Weights of a small multi-label image tagger: depths [9, 18, 9], 88335 training examples.
Rows from block 12, named by matrix and row number. Rows with one number belong to one channel. Each number is 200 + 20 x the weight over its row's rms, rounded and kept within 0 to 999. All counts start at 0. After the name is the row's rms in percent of the matrix's.
# conv1: bottleneck pointwise conv (model.blocks.13.conv1.weight, 64x144x1x1), inputs 0-71
# conv2: growth 3x3 conv (model.blocks.13.conv2.weight, 16x64x3x3, transposed), outputs 0-7, a 3x3 kernel for each
conv1.9,103,207,202,179,187,195,203,206,204,193,175,188,208,203,205,202,191,196,190,216,215,219,205,202,200,205,192,216,215,197,215,173,206,170,211,188,209,206,198,194,237,211,198,183,173,208,197,200,211,159,159,206,195,205,181,193,229,180,183,161,173,196,211,187,191,175,181,183,216,226,222,217,215
conv2.9,099,182,211,206,186,224,193,189,192,205,178,187,206,216,209,209,222,206,228,232,251,234,196,216,204,190,177,201,225,159,175,233,198,219,212,197,198,219,206,216,207,216,193,189,182,176,172,184,225,197,189,190,200,198,180,182,222,211,173,209,221,176,191,225,200,190,197,193,211,240,178,194,222
conv1.10,094,161,214,225,171,223,183,193,225,186,190,196,183,178,203,184,209,206,200,210,188,226,216,191,212,188,225,198,203,200,224,212,209,184,183,189,261,196,186,190,227,208,208,188,210,180,191,219,232,193,177,207,215,195,206,241,212,199,203,182,168,192,213,192,230,234,230,208,195,199,190,212,215
conv2.10,107,183,206,238,189,216,214,188,206,174,203,187,207,183,185,186,166,190,219,226,192,206,212,186,197,217,210,193,203,205,209,202,210,209,202,207,180,180,191,168,209,208,194,215,189,210,190,230,207,180,211,209,168,168,199,191,170,201,181,186,206,191,213,227,205,214,219,192,186,216,183,162,219
conv1.11,106,181,188,178,194,179,170,208,189,180,197,181,182,172,179,203,232,218,203,223,186,186,190,179,206,190,201,187,193,190,197,216,179,205,207,233,220,229,186,221,202,170,180,182,176,239,228,225,182,219,284,192,175,191,183,192,214,190,211,187,162,224,192,192,230,183,200,206,187,198,178,177,164
conv2.11,103,192,191,157,209,206,162,190,214,168,177,192,229,195,190,232,188,214,208,222,191,174,193,193,160,206,197,195,208,173,183,212,183,188,189,184,163,154,189,222,171,179,208,169,187,170,211,240,201,217,225,161,213,210,165,191,189,178,210,203,198,199,221,213,174,179,192,194,216,199,202,203,175
conv1.12,099,207,208,213,193,194,207,196,186,213,199,179,175,211,178,196,240,186,184,197,211,186,218,194,187,222,175,172,251,216,193,193,198,206,239,188,202,191,210,233,200,184,206,208,188,186,197,201,220,202,192,196,194,208,228,225,211,234,243,179,214,206,208,210,207,186,218,200,180,176,202,191,187
conv2.12,105,198,174,185,204,178,174,205,192,182,189,197,175,206,205,205,201,195,204,206,173,191,183,199,230,188,196,251,171,183,178,181,200,193,226,240,193,186,207,202,192,202,218,194,224,242,184,174,218,224,209,178,252,229,178,218,193,219,189,178,221,198,192,239,201,203,208,192,199,203,176,208,183
conv1.13,105,205,210,210,188,204,173,191,207,201,193,199,248,225,190,200,198,211,216,224,191,234,212,222,185,180,200,212,186,224,207,204,180,172,181,258,197,197,238,202,178,197,210,198,188,193,191,213,188,199,192,180,204,206,198,227,251,207,209,190,177,167,196,184,170,225,221,207,203,205,190,188,206
conv2.13,103,189,201,185,199,179,220,162,218,214,229,235,223,220,217,201,200,224,186,185,168,200,174,162,220,210,187,218,197,204,195,173,213,180,185,206,203,234,206,223,190,218,180,181,179,196,202,178,168,230,200,174,210,194,152,193,207,249,204,183,179,187,187,172,153,168,165,177,188,175,197,183,181
conv1.14,111,218,166,200,222,172,165,174,176,202,231,179,238,197,205,213,179,196,195,250,203,218,203,183,189,214,237,172,206,211,219,173,204,223,206,220,218,170,178,224,221,190,208,220,200,176,221,226,200,178,182,205,224,199,207,217,235,202,207,243,216,191,202,218,192,198,207,172,185,201,185,222,199
conv2.14,096,207,220,222,217,198,206,199,197,183,225,254,238,198,189,175,182,170,166,196,219,221,211,239,190,199,223,236,223,219,181,184,182,207,218,214,232,194,165,165,195,182,166,198,177,198,164,168,178,204,184,199,175,175,222,212,197,185,189,207,182,180,230,216,169,178,188,165,171,207,177,168,235
conv1.15,095,209,220,166,205,223,169,193,194,186,202,166,230,179,211,192,205,229,213,207,193,234,191,183,214,197,201,204,183,177,201,203,207,219,178,204,199,167,172,183,198,194,208,189,205,216,230,209,206,226,196,189,197,169,221,192,175,184,194,189,206,208,200,204,167,253,174,206,210,211,183,196,179
conv2.15,084,188,234,199,212,190,185,184,189,211,203,216,221,206,184,192,190,191,222,177,176,191,216,180,209,228,211,180,202,199,205,197,191,258,226,221,255,178,190,196,186,210,200,208,183,184,162,203,207,171,232,199,210,227,235,210,184,173,196,200,166,202,177,170,163,196,185,203,212,213,207,220,255
conv1.16,091,213,192,180,201,185,194,200,186,190,180,192,212,205,201,177,193,209,222,186,204,196,207,172,221,211,182,203,183,202,200,203,193,185,200,187,201,183,169,254,168,232,204,218,212,185,214,198,176,222,233,173,216,212,194,205,192,202,198,208,205,196,197,203,214,165,196,208,192,207,190,213,195
conv2.16,095,209,195,202,221,194,201,216,194,169,192,191,210,214,200,190,210,205,215,187,185,168,213,190,164,183,202,209,218,198,161,196,189,212,187,180,209,188,181,172,226,220,193,210,195,182,202,222,176,190,191,204,229,206,172,203,210,216,181,190,205,211,199,224,195,181,181,233,203,178,246,249,165
conv1.17,098,232,171,200,161,198,186,223,184,224,171,227,164,209,182,197,214,211,184,201,212,216,193,205,214,199,219,165,235,201,209,211,184,215,232,180,204,174,194,203,216,212,216,187,209,201,204,174,168,196,178,192,178,266,192,189,198,197,213,213,196,154,203,225,217,169,180,173,189,218,169,201,191
conv2.17,098,201,209,213,218,191,175,241,202,211,162,159,199,179,189,198,188,235,208,180,175,182,217,189,195,198,228,244,213,197,189,226,217,196,216,202,167,190,234,207,184,198,233,179,222,217,191,175,203,225,183,192,283,212,225,174,182,203,174,177,185,198,215,204,189,193,193,180,208,210,149,225,227
conv1.18,098,175,202,182,236,226,179,199,221,204,188,181,209,189,196,179,186,218,177,190,203,216,167,199,191,208,208,192,178,204,186,163,263,223,199,170,199,223,187,210,209,191,177,257,210,180,202,213,215,191,208,219,193,206,177,153,207,181,178,213,210,191,182,203,176,207,186,224,176,215,201,213,193
conv2.18,080,197,188,207,226,221,172,203,186,167,192,208,166,178,199,159,203,177,164,196,209,238,205,192,201,186,199,164,165,201,201,208,195,216,224,202,241,220,208,195,220,217,194,199,201,166,223,197,201,183,216,219,171,219,251,223,201,220,225,235,208,217,177,186,160,200,212,218,185,191,228,222,193
conv1.19,097,194,225,217,191,205,192,244,183,226,198,184,212,218,211,208,190,182,187,202,199,203,177,186,161,197,156,174,199,195,195,148,189,187,213,231,218,200,204,208,196,176,212,185,195,207,219,213,225,202,196,213,197,230,188,200,207,194,183,221,156,217,217,184,199,211,185,173,198,204,214,195,197
conv2.19,105,183,196,162,219,219,197,190,184,189,218,181,205,224,197,215,221,209,184,153,142,199,203,211,186,226,228,197,199,192,177,191,202,170,182,199,189,232,213,180,205,203,182,198,190,180,232,223,167,205,184,203,198,184,182,206,193,235,229,199,187,258,212,183,178,177,187,214,181,178,227,229,196
conv1.20,101,211,208,178,221,213,179,199,193,212,185,208,198,197,202,207,245,214,172,194,197,221,165,198,173,211,185,189,188,218,179,244,197,178,201,178,188,184,189,206,210,217,201,195,191,210,174,214,191,191,231,208,192,140,171,176,201,182,178,180,234,194,211,169,179,161,176,203,207,202,206,196,204
conv2.20,096,202,203,164,211,179,183,222,205,232,183,178,196,164,174,218,198,218,218,214,194,185,208,211,190,209,193,212,200,217,190,188,218,217,188,206,184,170,197,244,189,167,218,156,192,218,217,185,174,189,204,204,210,207,219,189,213,199,189,199,169,186,181,175,179,200,213,203,195,197,212,159,174
conv1.21,104,206,220,162,207,211,187,183,205,210,175,190,188,209,200,220,178,200,223,203,178,200,183,188,188,190,219,202,209,197,215,202,212,186,205,193,214,168,209,200,210,208,234,209,189,214,191,173,172,187,184,209,179,189,227,210,214,188,177,186,173,172,231,174,213,183,172,218,211,223,195,202,199
conv2.21,098,163,185,200,185,195,235,221,181,242,198,192,206,196,207,173,166,181,173,181,214,213,171,204,208,214,231,216,219,201,221,222,209,190,199,156,180,211,181,190,179,184,165,235,199,189,182,215,246,179,216,211,174,209,180,185,224,195,182,172,219,197,167,240,220,192,217,211,185,195,178,208,192
conv1.22,102,182,170,178,246,218,192,185,179,187,165,202,206,191,209,201,191,208,197,188,201,198,187,170,189,219,202,184,199,211,189,208,210,214,232,205,173,190,214,195,174,165,204,168,180,165,205,196,186,198,220,207,213,186,216,178,192,191,191,211,222,230,209,187,163,218,183,211,225,229,260,208,189
conv2.22,091,191,218,173,197,199,187,189,185,213,218,225,245,181,224,239,185,166,207,192,194,220,211,229,202,215,215,191,178,216,229,188,240,195,225,221,186,192,204,205,198,215,194,160,215,207,217,233,210,219,198,207,197,219,236,188,203,180,200,196,194,185,180,163,225,226,233,195,233,215,197,218,203
conv1.23,095,198,181,206,213,210,205,195,213,186,209,184,211,194,196,194,195,234,201,223,190,211,166,192,164,216,203,232,168,215,199,168,181,205,172,215,221,187,176,205,213,212,209,204,187,190,246,206,183,201,188,202,188,222,190,202,168,205,195,192,206,185,194,217,219,183,182,214,176,187,183,184,197
conv2.23,096,217,233,194,222,198,224,187,165,208,229,229,214,204,194,190,176,173,196,198,207,205,206,189,212,222,184,178,253,228,208,228,174,185,209,176,190,170,189,190,216,215,172,227,226,199,195,205,209,168,168,198,167,186,197,191,178,157,180,174,217,201,201,241,200,167,212,185,166,206,204,196,181
conv1.24,107,202,201,217,181,188,195,156,233,184,198,160,227,210,186,183,186,202,189,165,206,199,190,193,213,227,173,228,184,218,214,159,194,195,213,191,170,194,171,181,191,207,192,199,194,175,202,206,195,225,243,208,228,198,182,198,227,195,183,212,214,211,202,221,212,172,228,199,169,224,169,185,210
conv2.24,100,230,177,180,215,234,173,237,240,177,206,216,232,183,202,195,189,182,195,194,179,174,242,192,206,224,227,198,213,196,199,193,204,219,199,178,203,163,231,243,181,191,175,204,186,200,259,238,198,222,205,203,218,158,152,195,194,179,185,207,197,204,230,197,240,208,181,221,192,205,180,187,216
conv1.25,101,197,195,176,205,219,245,212,218,218,202,180,178,209,192,197,216,210,237,176,197,186,228,205,201,197,199,199,152,184,190,211,204,221,224,216,216,180,171,215,222,186,215,210,202,171,204,169,193,203,193,177,213,175,167,184,209,224,196,220,159,192,197,205,193,166,174,199,220,209,180,194,215
conv2.25,087,180,222,214,158,199,218,196,202,222,187,171,211,193,195,178,215,166,176,205,185,185,182,177,213,226,219,202,199,182,216,188,168,227,226,191,188,190,199,202,200,169,201,210,197,204,180,196,229,198,187,228,151,186,194,191,224,233,194,209,197,182,213,190,187,193,199,197,187,226,208,199,227
conv1.26,099,193,187,183,196,202,200,206,183,206,194,181,210,195,204,169,242,174,202,172,202,196,192,175,178,172,171,211,215,207,194,213,173,199,234,183,207,211,190,188,192,193,175,181,154,182,187,202,213,223,213,176,222,188,176,201,200,212,196,216,214,219,195,186,214,201,206,192,195,199,190,194,206
conv2.26,102,201,192,157,197,218,163,220,231,228,195,181,181,182,173,188,204,223,237,172,201,155,216,190,191,200,210,191,170,205,236,197,215,253,203,219,249,177,168,197,218,177,223,218,203,214,194,225,157,203,200,212,182,197,189,226,197,171,213,206,172,203,193,167,193,203,174,221,219,207,216,217,209
conv1.27,099,168,193,247,195,207,196,195,240,183,225,142,204,206,207,194,181,200,201,186,199,231,191,198,190,220,216,205,224,177,193,197,191,195,201,175,223,187,212,213,203,219,178,208,195,178,211,217,229,234,199,190,199,235,192,202,189,203,211,206,197,242,195,201,224,208,208,219,187,195,207,173,236
conv2.27,102,183,197,196,232,197,187,213,195,161,187,203,208,188,187,211,164,179,187,206,208,192,226,197,193,220,184,194,195,201,221,193,188,213,200,186,190,190,187,183,191,175,216,201,197,220,217,246,191,191,213,224,190,202,178,264,221,198,225,218,182,217,229,193,220,203,183,211,211,210,203,222,174
conv1.28,096,173,195,186,149,201,201,205,206,189,197,229,169,231,217,182,198,192,224,195,204,193,222,188,205,172,170,166,205,176,203,184,210,230,240,184,218,157,187,187,215,175,196,213,188,183,191,210,175,225,194,190,197,212,194,165,175,183,211,221,179,183,190,210,207,169,197,215,193,191,200,216,165
conv2.28,089,193,216,245,201,191,225,156,187,219,193,170,173,211,207,176,192,189,209,258,218,219,249,211,224,209,168,184,236,177,166,212,219,201,215,210,195,186,216,196,177,209,172,232,206,169,188,218,236,176,184,217,200,184,206,193,199,213,199,180,202,187,217,220,191,190,213,188,220,188,165,193,198
conv1.29,095,199,197,203,204,223,211,200,179,192,204,184,197,229,211,175,231,171,195,225,206,210,223,221,196,188,188,241,200,236,197,202,203,215,190,185,169,192,141,188,202,197,194,191,168,201,175,221,203,240,221,181,206,208,221,218,191,206,195,190,221,201,177,211,238,210,187,206,179,147,187,224,184
conv2.29,112,161,168,207,211,187,161,203,208,202,217,193,202,221,203,205,209,188,207,167,182,178,191,184,218,187,188,242,245,205,231,193,180,221,190,201,199,194,148,142,217,208,193,217,208,202,196,193,194,178,201,214,194,193,175,176,203,226,170,191,215,212,184,221,189,176,188,188,199,167,247,210,176
conv1.30,098,191,204,261,212,206,235,199,250,202,203,202,180,196,206,176,181,199,189,197,186,186,202,197,191,211,204,205,186,214,210,194,202,172,226,212,207,203,198,208,163,193,209,233,212,179,202,177,193,199,205,191,185,181,204,220,187,185,194,210,200,196,197,212,220,185,209,206,155,209,230,220,200
conv2.30,112,168,196,195,218,197,191,223,233,178,157,174,199,172,185,195,175,215,210,233,215,215,219,203,225,239,213,191,148,182,215,185,186,198,204,201,170,186,185,183,180,183,208,200,188,215,207,216,201,200,215,203,172,184,218,232,196,213,197,209,230,207,196,212,220,178,197,184,200,204,173,214,208
conv1.31,104,220,200,199,190,209,170,185,183,224,208,221,204,222,208,193,230,189,218,226,201,203,198,208,209,196,159,205,201,212,182,207,198,243,182,201,177,229,200,184,181,183,200,192,193,205,187,195,174,208,168,187,201,207,204,189,195,202,187,205,180,186,227,227,183,169,195,194,222,190,216,205,217
conv2.31,096,177,167,183,172,182,186,210,210,197,210,178,187,209,168,162,179,178,194,219,243,215,210,210,200,192,166,191,180,210,202,179,194,228,182,199,240,199,164,165,196,182,177,198,222,209,165,196,179,206,203,186,208,231,215,200,184,186,193,209,210,145,201,168,155,178,170,171,168,198,199,211,218
conv1.32,105,198,208,223,200,213,214,211,176,190,203,216,188,194,193,204,197,198,212,158,199,214,198,201,191,174,226,175,210,232,204,172,194,223,211,203,202,186,226,183,191,204,164,194,212,215,217,180,197,209,173,185,222,211,222,187,194,190,181,201,165,194,197,224,197,198,168,186,221,213,172,243,206
conv2.32,108,202,200,212,207,180,186,192,203,197,191,208,218,198,237,220,190,215,201,183,191,195,194,193,210,211,225,208,217,208,197,206,216,191,220,221,194,190,258,232,197,202,201,188,187,162,209,204,235,231,218,189,210,214,207,186,207,231,191,187,227,209,198,217,193,198,224,211,206,187,245,197,185
conv1.33,095,203,194,178,203,189,166,203,182,212,197,240,205,178,197,244,224,167,235,209,209,196,207,209,193,218,212,193,224,208,212,207,193,193,212,195,206,180,186,175,228,202,204,200,193,185,206,170,212,194,202,214,189,217,220,165,172,217,186,223,254,194,205,181,187,194,172,180,235,228,176,175,217
conv2.33,103,173,183,207,194,213,199,264,222,178,189,158,189,214,167,182,247,213,217,202,175,209,189,187,221,197,209,255,169,218,240,196,215,187,197,217,173,210,179,197,211,206,201,216,204,206,184,178,204,203,200,220,258,212,198,179,218,191,168,196,190,176,196,195,183,200,205,200,197,229,186,201,210
conv1.34,098,204,189,184,191,172,182,147,189,216,208,210,195,207,209,214,217,235,195,209,189,201,205,194,177,185,186,189,219,207,204,223,172,221,193,243,220,187,200,202,235,172,202,203,166,192,200,178,214,205,169,221,177,189,179,189,201,212,216,235,209,176,176,193,198,184,207,192,195,236,182,234,213
conv2.34,116,177,193,198,192,196,215,191,227,228,206,194,184,198,204,206,213,226,187,238,225,188,206,166,215,182,192,209,207,167,161,214,213,171,205,218,186,204,209,196,171,215,237,183,215,225,182,186,188,190,188,173,245,217,172,166,174,191,164,190,183,164,224,229,180,201,178,194,193,179,173,198,211
conv1.35,106,201,210,172,170,168,176,199,167,183,182,177,199,216,202,226,210,208,192,195,196,219,158,189,187,191,200,223,177,189,183,183,204,168,219,179,207,189,201,194,205,200,194,196,199,255,215,232,162,214,195,211,202,181,177,235,165,202,197,220,223,187,240,217,175,170,193,211,195,167,181,219,176
conv2.35,113,227,219,217,200,195,193,165,190,240,208,198,186,204,204,221,167,204,215,195,186,179,221,209,169,182,188,217,258,197,179,220,204,199,151,193,191,216,203,176,184,196,193,199,171,178,225,200,201,211,170,185,210,202,210,182,183,195,165,180,225,185,202,222,171,179,180,200,175,174,254,214,178
conv1.36,096,161,189,185,215,199,172,202,229,179,200,179,198,212,200,193,230,195,183,216,208,192,190,194,195,171,195,234,196,177,198,184,204,183,165,218,218,210,178,210,188,228,201,189,180,197,174,197,221,199,212,198,199,214,241,251,184,205,267,197,253,221,203,183,204,171,196,185,221,178,183,195,211
conv2.36,107,157,195,190,189,187,221,191,193,190,197,192,201,186,183,220,187,196,206,169,191,188,178,194,217,185,204,194,234,182,221,221,203,203,183,183,207,155,168,154,236,230,196,236,218,214,199,192,224,177,199,211,213,208,177,208,214,214,200,217,232,175,198,236,211,197,222,211,202,193,175,216,210
conv1.37,099,203,192,180,234,220,197,187,210,184,203,206,215,216,176,176,179,173,199,188,179,199,206,170,227,201,185,245,183,206,214,203,199,176,174,205,200,254,177,194,183,213,203,176,219,201,202,221,189,192,218,192,215,206,195,186,205,199,192,166,195,234,216,188,179,239,215,214,193,204,194,193,186
conv2.37,088,220,226,174,247,231,210,190,196,162,221,228,254,207,172,204,190,192,175,207,224,217,193,173,193,188,184,185,170,208,217,184,184,236,171,195,243,189,192,184,213,204,197,199,178,188,231,228,180,205,193,201,187,177,201,220,194,200,216,218,165,175,181,189,202,192,212,205,182,183,218,205,225
conv1.38,105,244,238,220,204,224,186,214,183,200,215,193,192,214,201,209,234,196,202,187,207,198,208,214,210,211,204,172,199,218,187,216,203,174,209,187,225,198,204,210,206,175,225,206,225,209,198,187,231,217,204,197,195,207,205,201,209,209,167,240,217,201,186,220,215,200,217,248,200,226,197,172,240
conv2.38,089,243,209,248,195,188,196,211,165,158,192,188,186,208,189,180,190,205,197,170,199,224,187,206,220,235,230,216,215,210,196,215,217,195,209,172,190,236,198,188,225,183,184,208,173,197,172,209,181,172,190,189,192,188,181,190,174,168,191,172,191,198,208,196,213,210,173,220,187,198,242,186,214
conv1.39,100,213,214,186,206,200,205,187,217,226,204,223,230,196,195,214,218,183,196,236,202,198,235,191,208,197,178,209,197,174,199,231,197,228,214,174,204,181,170,209,194,194,231,175,186,214,199,181,195,190,204,200,174,241,220,236,217,180,209,247,197,187,180,202,200,201,207,197,206,236,172,210,179
conv2.39,109,183,194,199,194,198,203,216,217,190,207,183,170,208,185,154,234,244,201,178,208,212,211,193,214,169,212,230,190,205,193,179,205,192,181,231,203,241,194,158,229,192,162,205,196,201,191,191,205,207,192,201,233,169,188,175,213,210,194,189,179,186,194,197,172,194,153,172,205,166,173,186,203
conv1.40,106,184,195,175,214,209,229,166,215,208,205,194,171,212,198,216,189,202,195,172,196,200,189,196,204,186,216,194,177,165,177,215,186,188,223,186,238,209,194,208,233,167,217,188,202,225,210,210,190,205,230,192,214,199,199,210,198,198,211,208,220,209,204,205,206,226,200,224,198,209,171,177,206
conv2.40,106,213,185,183,203,184,195,191,212,218,181,198,184,207,190,212,194,231,208,230,200,185,196,190,181,242,212,219,221,221,168,194,200,160,170,171,151,190,203,197,193,165,187,188,189,165,191,212,201,187,200,203,212,189,216,159,165,210,165,187,212,180,208,219,196,189,197,201,204,198,210,196,195
conv1.41,098,224,237,214,184,193,178,189,196,188,194,182,191,205,220,222,198,188,208,186,203,220,184,211,189,206,206,201,188,207,204,197,188,210,200,239,187,177,213,199,240,186,211,187,194,173,214,208,226,203,224,185,198,228,195,235,230,191,199,195,179,199,197,213,205,177,197,182,208,160,164,186,202
conv2.41,109,200,197,207,208,194,210,199,185,200,173,209,198,210,186,193,225,172,175,193,174,205,196,185,234,161,189,245,199,220,191,224,178,215,237,193,188,173,166,197,186,226,197,193,224,212,179,177,205,200,174,209,219,183,168,179,188,193,163,168,198,187,219,227,184,184,173,207,188,203,196,217,198
conv1.42,097,198,180,181,223,182,199,232,214,215,211,216,180,194,203,249,185,224,185,202,206,227,162,212,224,209,214,230,138,212,193,190,210,199,237,186,188,200,205,192,196,207,197,211,212,176,182,207,182,195,198,201,211,195,210,217,151,189,232,210,207,210,182,216,175,176,191,168,211,176,192,193,181
conv2.42,107,188,219,198,204,231,187,198,202,217,193,192,202,192,182,190,174,194,220,195,162,187,203,159,183,211,165,182,274,219,201,221,180,195,175,165,197,198,203,216,241,234,202,197,198,218,178,187,218,186,201,192,222,226,211,189,197,191,181,170,231,181,186,218,198,186,180,203,180,172,222,192,176
conv1.43,101,184,221,210,192,195,214,176,194,172,228,200,178,203,177,180,205,179,183,178,209,196,224,190,180,201,251,163,206,226,196,165,202,183,196,199,206,208,190,196,215,193,181,213,215,203,189,189,226,185,178,184,194,196,177,189,204,201,228,204,222,185,170,187,224,182,255,182,219,173,233,201,218
conv2.43,109,208,178,210,218,183,193,226,191,176,206,171,158,197,205,191,187,195,194,186,187,205,204,191,221,192,207,204,167,199,206,211,200,185,192,187,194,194,227,217,178,221,220,186,197,230,176,191,214,214,179,194,252,223,183,222,164,199,208,194,236,185,214,209,224,178,177,222,207,195,194,204,217
conv1.44,103,171,174,209,213,196,210,232,214,225,207,169,191,192,192,190,243,222,210,190,205,239,184,220,197,190,188,222,167,219,205,201,215,194,192,196,185,191,212,195,226,195,212,230,198,209,196,194,193,198,234,195,216,219,197,207,168,201,176,200,180,232,196,211,197,185,208,170,191,208,156,193,201
conv2.44,111,224,186,182,235,188,190,204,174,200,199,169,186,225,184,170,221,201,188,189,154,158,191,175,185,229,224,238,215,190,187,205,193,192,223,182,167,179,197,166,200,200,169,191,194,171,193,207,212,171,183,227,189,186,203,207,187,201,204,199,186,220,217,215,178,176,169,187,202,158,202,204,157
conv1.45,104,226,203,197,198,188,214,182,210,188,197,184,172,200,201,178,199,188,183,180,193,163,229,186,192,192,235,189,217,184,176,207,201,178,160,195,189,204,235,214,176,194,212,217,191,232,229,203,266,173,194,217,191,189,167,181,196,210,197,224,224,198,212,188,209,180,180,190,219,229,188,183,205
conv2.45,115,219,187,221,187,208,195,177,176,166,179,195,196,175,184,200,230,229,225,224,203,199,206,207,161,222,212,158,194,185,193,178,189,191,175,171,208,239,203,198,235,198,189,223,191,203,200,228,213,200,183,209,209,169,155,160,209,214,170,190,211,176,212,187,201,189,205,224,210,198,257,196,180
conv1.46,093,214,226,209,168,195,188,225,204,223,219,197,179,192,205,190,231,177,217,180,192,248,189,188,170,156,179,221,165,213,205,218,209,214,212,174,214,189,199,175,190,235,205,196,189,195,164,219,169,219,190,213,210,210,196,193,160,195,196,241,225,184,227,204,211,182,203,191,160,178,165,181,183
conv2.46,108,196,181,189,198,179,183,184,175,202,163,173,169,211,172,186,266,189,190,160,158,191,176,182,183,196,223,228,244,184,179,200,191,204,217,202,221,208,181,151,213,216,178,216,184,173,191,181,196,186,184,218,205,207,178,208,214,200,190,182,193,218,192,204,177,178,208,204,188,175,218,219,164
conv1.47,108,154,208,193,183,199,186,204,178,183,192,206,173,196,209,169,201,201,184,191,214,196,183,189,213,213,196,191,238,199,219,201,214,193,198,178,210,193,211,189,174,206,214,198,226,233,181,184,215,197,202,191,179,185,202,165,167,205,197,205,166,186,190,210,166,184,194,243,240,195,191,180,146
conv2.47,105,191,179,214,205,208,228,188,205,241,197,179,190,193,205,199,187,195,208,243,245,187,236,228,196,222,231,193,209,184,209,207,193,199,174,172,175,205,199,181,169,210,205,185,206,209,175,178,217,188,186,207,184,202,207,143,228,234,154,228,216,174,227,215,186,190,195,200,203,223,204,234,196
conv1.48,101,226,210,190,199,197,182,184,215,216,224,200,191,223,207,203,237,177,206,178,195,237,220,189,224,200,189,170,194,169,211,213,201,194,218,180,227,195,260,202,201,195,196,204,221,200,203,189,187,218,181,207,190,210,194,194,184,197,197,181,223,224,213,205,203,191,245,180,195,173,201,156,219
conv2.48,094,165,182,168,204,208,178,220,229,167,250,201,186,241,197,195,233,195,211,164,190,203,200,217,194,212,254,236,183,198,221,168,218,200,148,180,221,220,175,175,198,210,212,206,196,178,186,198,199,190,188,186,218,203,224,190,189,222,195,218,199,214,216,166,203,184,206,193,182,210,230,189,196
conv1.49,093,181,160,220,172,237,203,198,183,229,179,194,194,212,207,216,232,196,252,207,187,238,204,199,187,210,216,193,199,201,186,248,191,201,214,209,215,193,196,224,188,183,195,189,225,191,209,189,171,185,160,189,184,236,201,189,195,187,208,202,223,217,206,202,197,197,218,217,193,224,213,213,198
conv2.49,098,179,168,184,222,231,163,279,212,167,217,175,209,236,168,189,207,196,184,176,164,180,200,191,196,206,195,225,194,193,231,207,198,205,188,201,172,209,210,187,202,198,199,224,206,222,178,201,183,195,186,187,194,227,216,187,176,180,215,187,193,201,200,221,173,185,183,210,201,184,207,192,206
conv1.50,100,214,192,216,196,192,193,194,200,203,188,167,194,196,202,218,181,157,198,187,187,184,202,231,201,194,213,214,233,218,211,196,204,227,193,181,204,193,214,202,206,206,202,187,195,171,177,180,201,203,232,190,200,204,193,235,206,199,218,178,185,189,200,198,221,195,189,232,191,198,189,176,228
conv2.50,104,171,195,220,170,181,228,182,215,219,185,204,181,191,211,188,193,174,212,197,190,204,208,201,206,210,191,191,263,207,186,207,194,212,187,184,197,197,182,157,205,211,215,217,202,213,206,177,200,199,185,196,188,207,188,179,174,236,156,205,213,191,191,241,159,174,194,205,184,201,235,216,215
conv1.51,097,213,205,203,196,186,155,182,233,175,223,194,168,194,212,199,178,194,177,171,217,168,200,181,177,211,204,202,240,210,194,205,180,184,205,209,212,181,202,174,215,182,179,175,190,176,153,191,198,190,198,189,195,179,216,209,187,201,169,198,193,212,176,166,207,181,206,225,183,200,182,184,209
conv2.51,082,190,188,217,190,204,227,205,205,226,193,181,179,177,226,207,176,201,186,187,169,217,205,221,212,194,183,192,186,186,214,194,174,212,186,210,176,177,183,211,225,199,215,222,231,220,214,188,172,214,192,191,209,161,185,233,202,197,243,222,186,260,224,231,246,184,199,230,176,200,192,201,194
conv1.52,101,188,209,210,180,204,210,193,178,221,217,203,193,195,193,177,223,236,161,219,192,172,226,200,201,182,187,202,238,228,204,205,218,226,164,221,205,211,206,226,222,190,212,177,214,187,230,218,206,207,201,212,222,182,195,197,204,201,213,194,188,148,218,207,253,227,184,203,227,210,214,216,244
conv2.52,112,223,179,202,232,197,198,200,207,206,190,235,244,188,219,232,154,194,172,216,207,178,204,211,214,214,185,166,201,210,190,178,164,162,202,183,192,198,210,209,191,201,196,211,183,179,251,212,183,218,226,182,175,165,181,171,168,195,187,205,213,231,226,194,195,219,208,181,197,180,222,203,194
conv1.53,101,210,265,228,229,184,219,201,232,207,208,187,226,203,197,186,187,206,207,161,209,198,213,199,184,180,203,179,200,208,223,208,210,224,195,236,197,193,205,215,176,204,239,172,218,211,210,199,205,217,226,198,212,183,197,222,189,208,203,219,184,171,183,204,195,207,161,195,175,193,178,208,195
conv2.53,124,210,177,188,247,188,199,211,196,177,197,209,198,190,233,221,199,215,208,175,178,214,218,198,218,196,227,219,201,190,181,193,192,187,173,199,184,252,243,188,208,207,186,170,168,170,221,215,204,227,198,194,227,188,182,208,200,216,198,197,199,231,199,224,180,196,179,237,192,184,240,213,198
conv1.54,101,214,168,212,208,198,207,167,216,189,221,212,185,194,200,170,195,189,188,191,183,173,253,178,183,188,196,217,230,193,198,196,219,221,179,206,168,210,191,239,202,220,221,198,194,208,185,235,228,168,202,192,195,205,232,224,187,211,237,203,237,194,217,194,236,208,216,187,223,223,216,211,189
conv2.54,099,181,194,204,199,207,216,191,197,167,202,176,168,210,176,174,193,202,202,189,209,222,170,214,196,211,187,200,172,173,204,181,187,211,198,189,186,230,189,172,252,200,179,248,217,175,216,213,187,182,190,171,183,196,196,195,226,230,209,217,218,200,180,208,191,182,194,155,208,203,194,208,190
conv1.55,109,239,198,234,201,209,199,198,166,175,204,229,180,194,195,213,225,243,209,212,195,203,207,201,207,174,194,216,192,243,212,201,190,176,205,187,184,207,182,156,228,212,202,213,208,178,186,200,175,178,217,192,158,190,234,218,194,193,193,198,208,210,177,209,190,247,187,204,220,206,156,207,196
conv2.55,100,187,176,163,187,199,190,193,198,221,178,199,238,141,184,216,221,208,240,198,197,193,220,204,204,221,194,187,178,216,228,186,210,217,162,203,200,207,184,250,179,189,226,187,181,208,175,199,183,179,234,192,203,224,235,183,167,205,172,177,183,206,185,214,181,220,219,186,203,182,227,188,185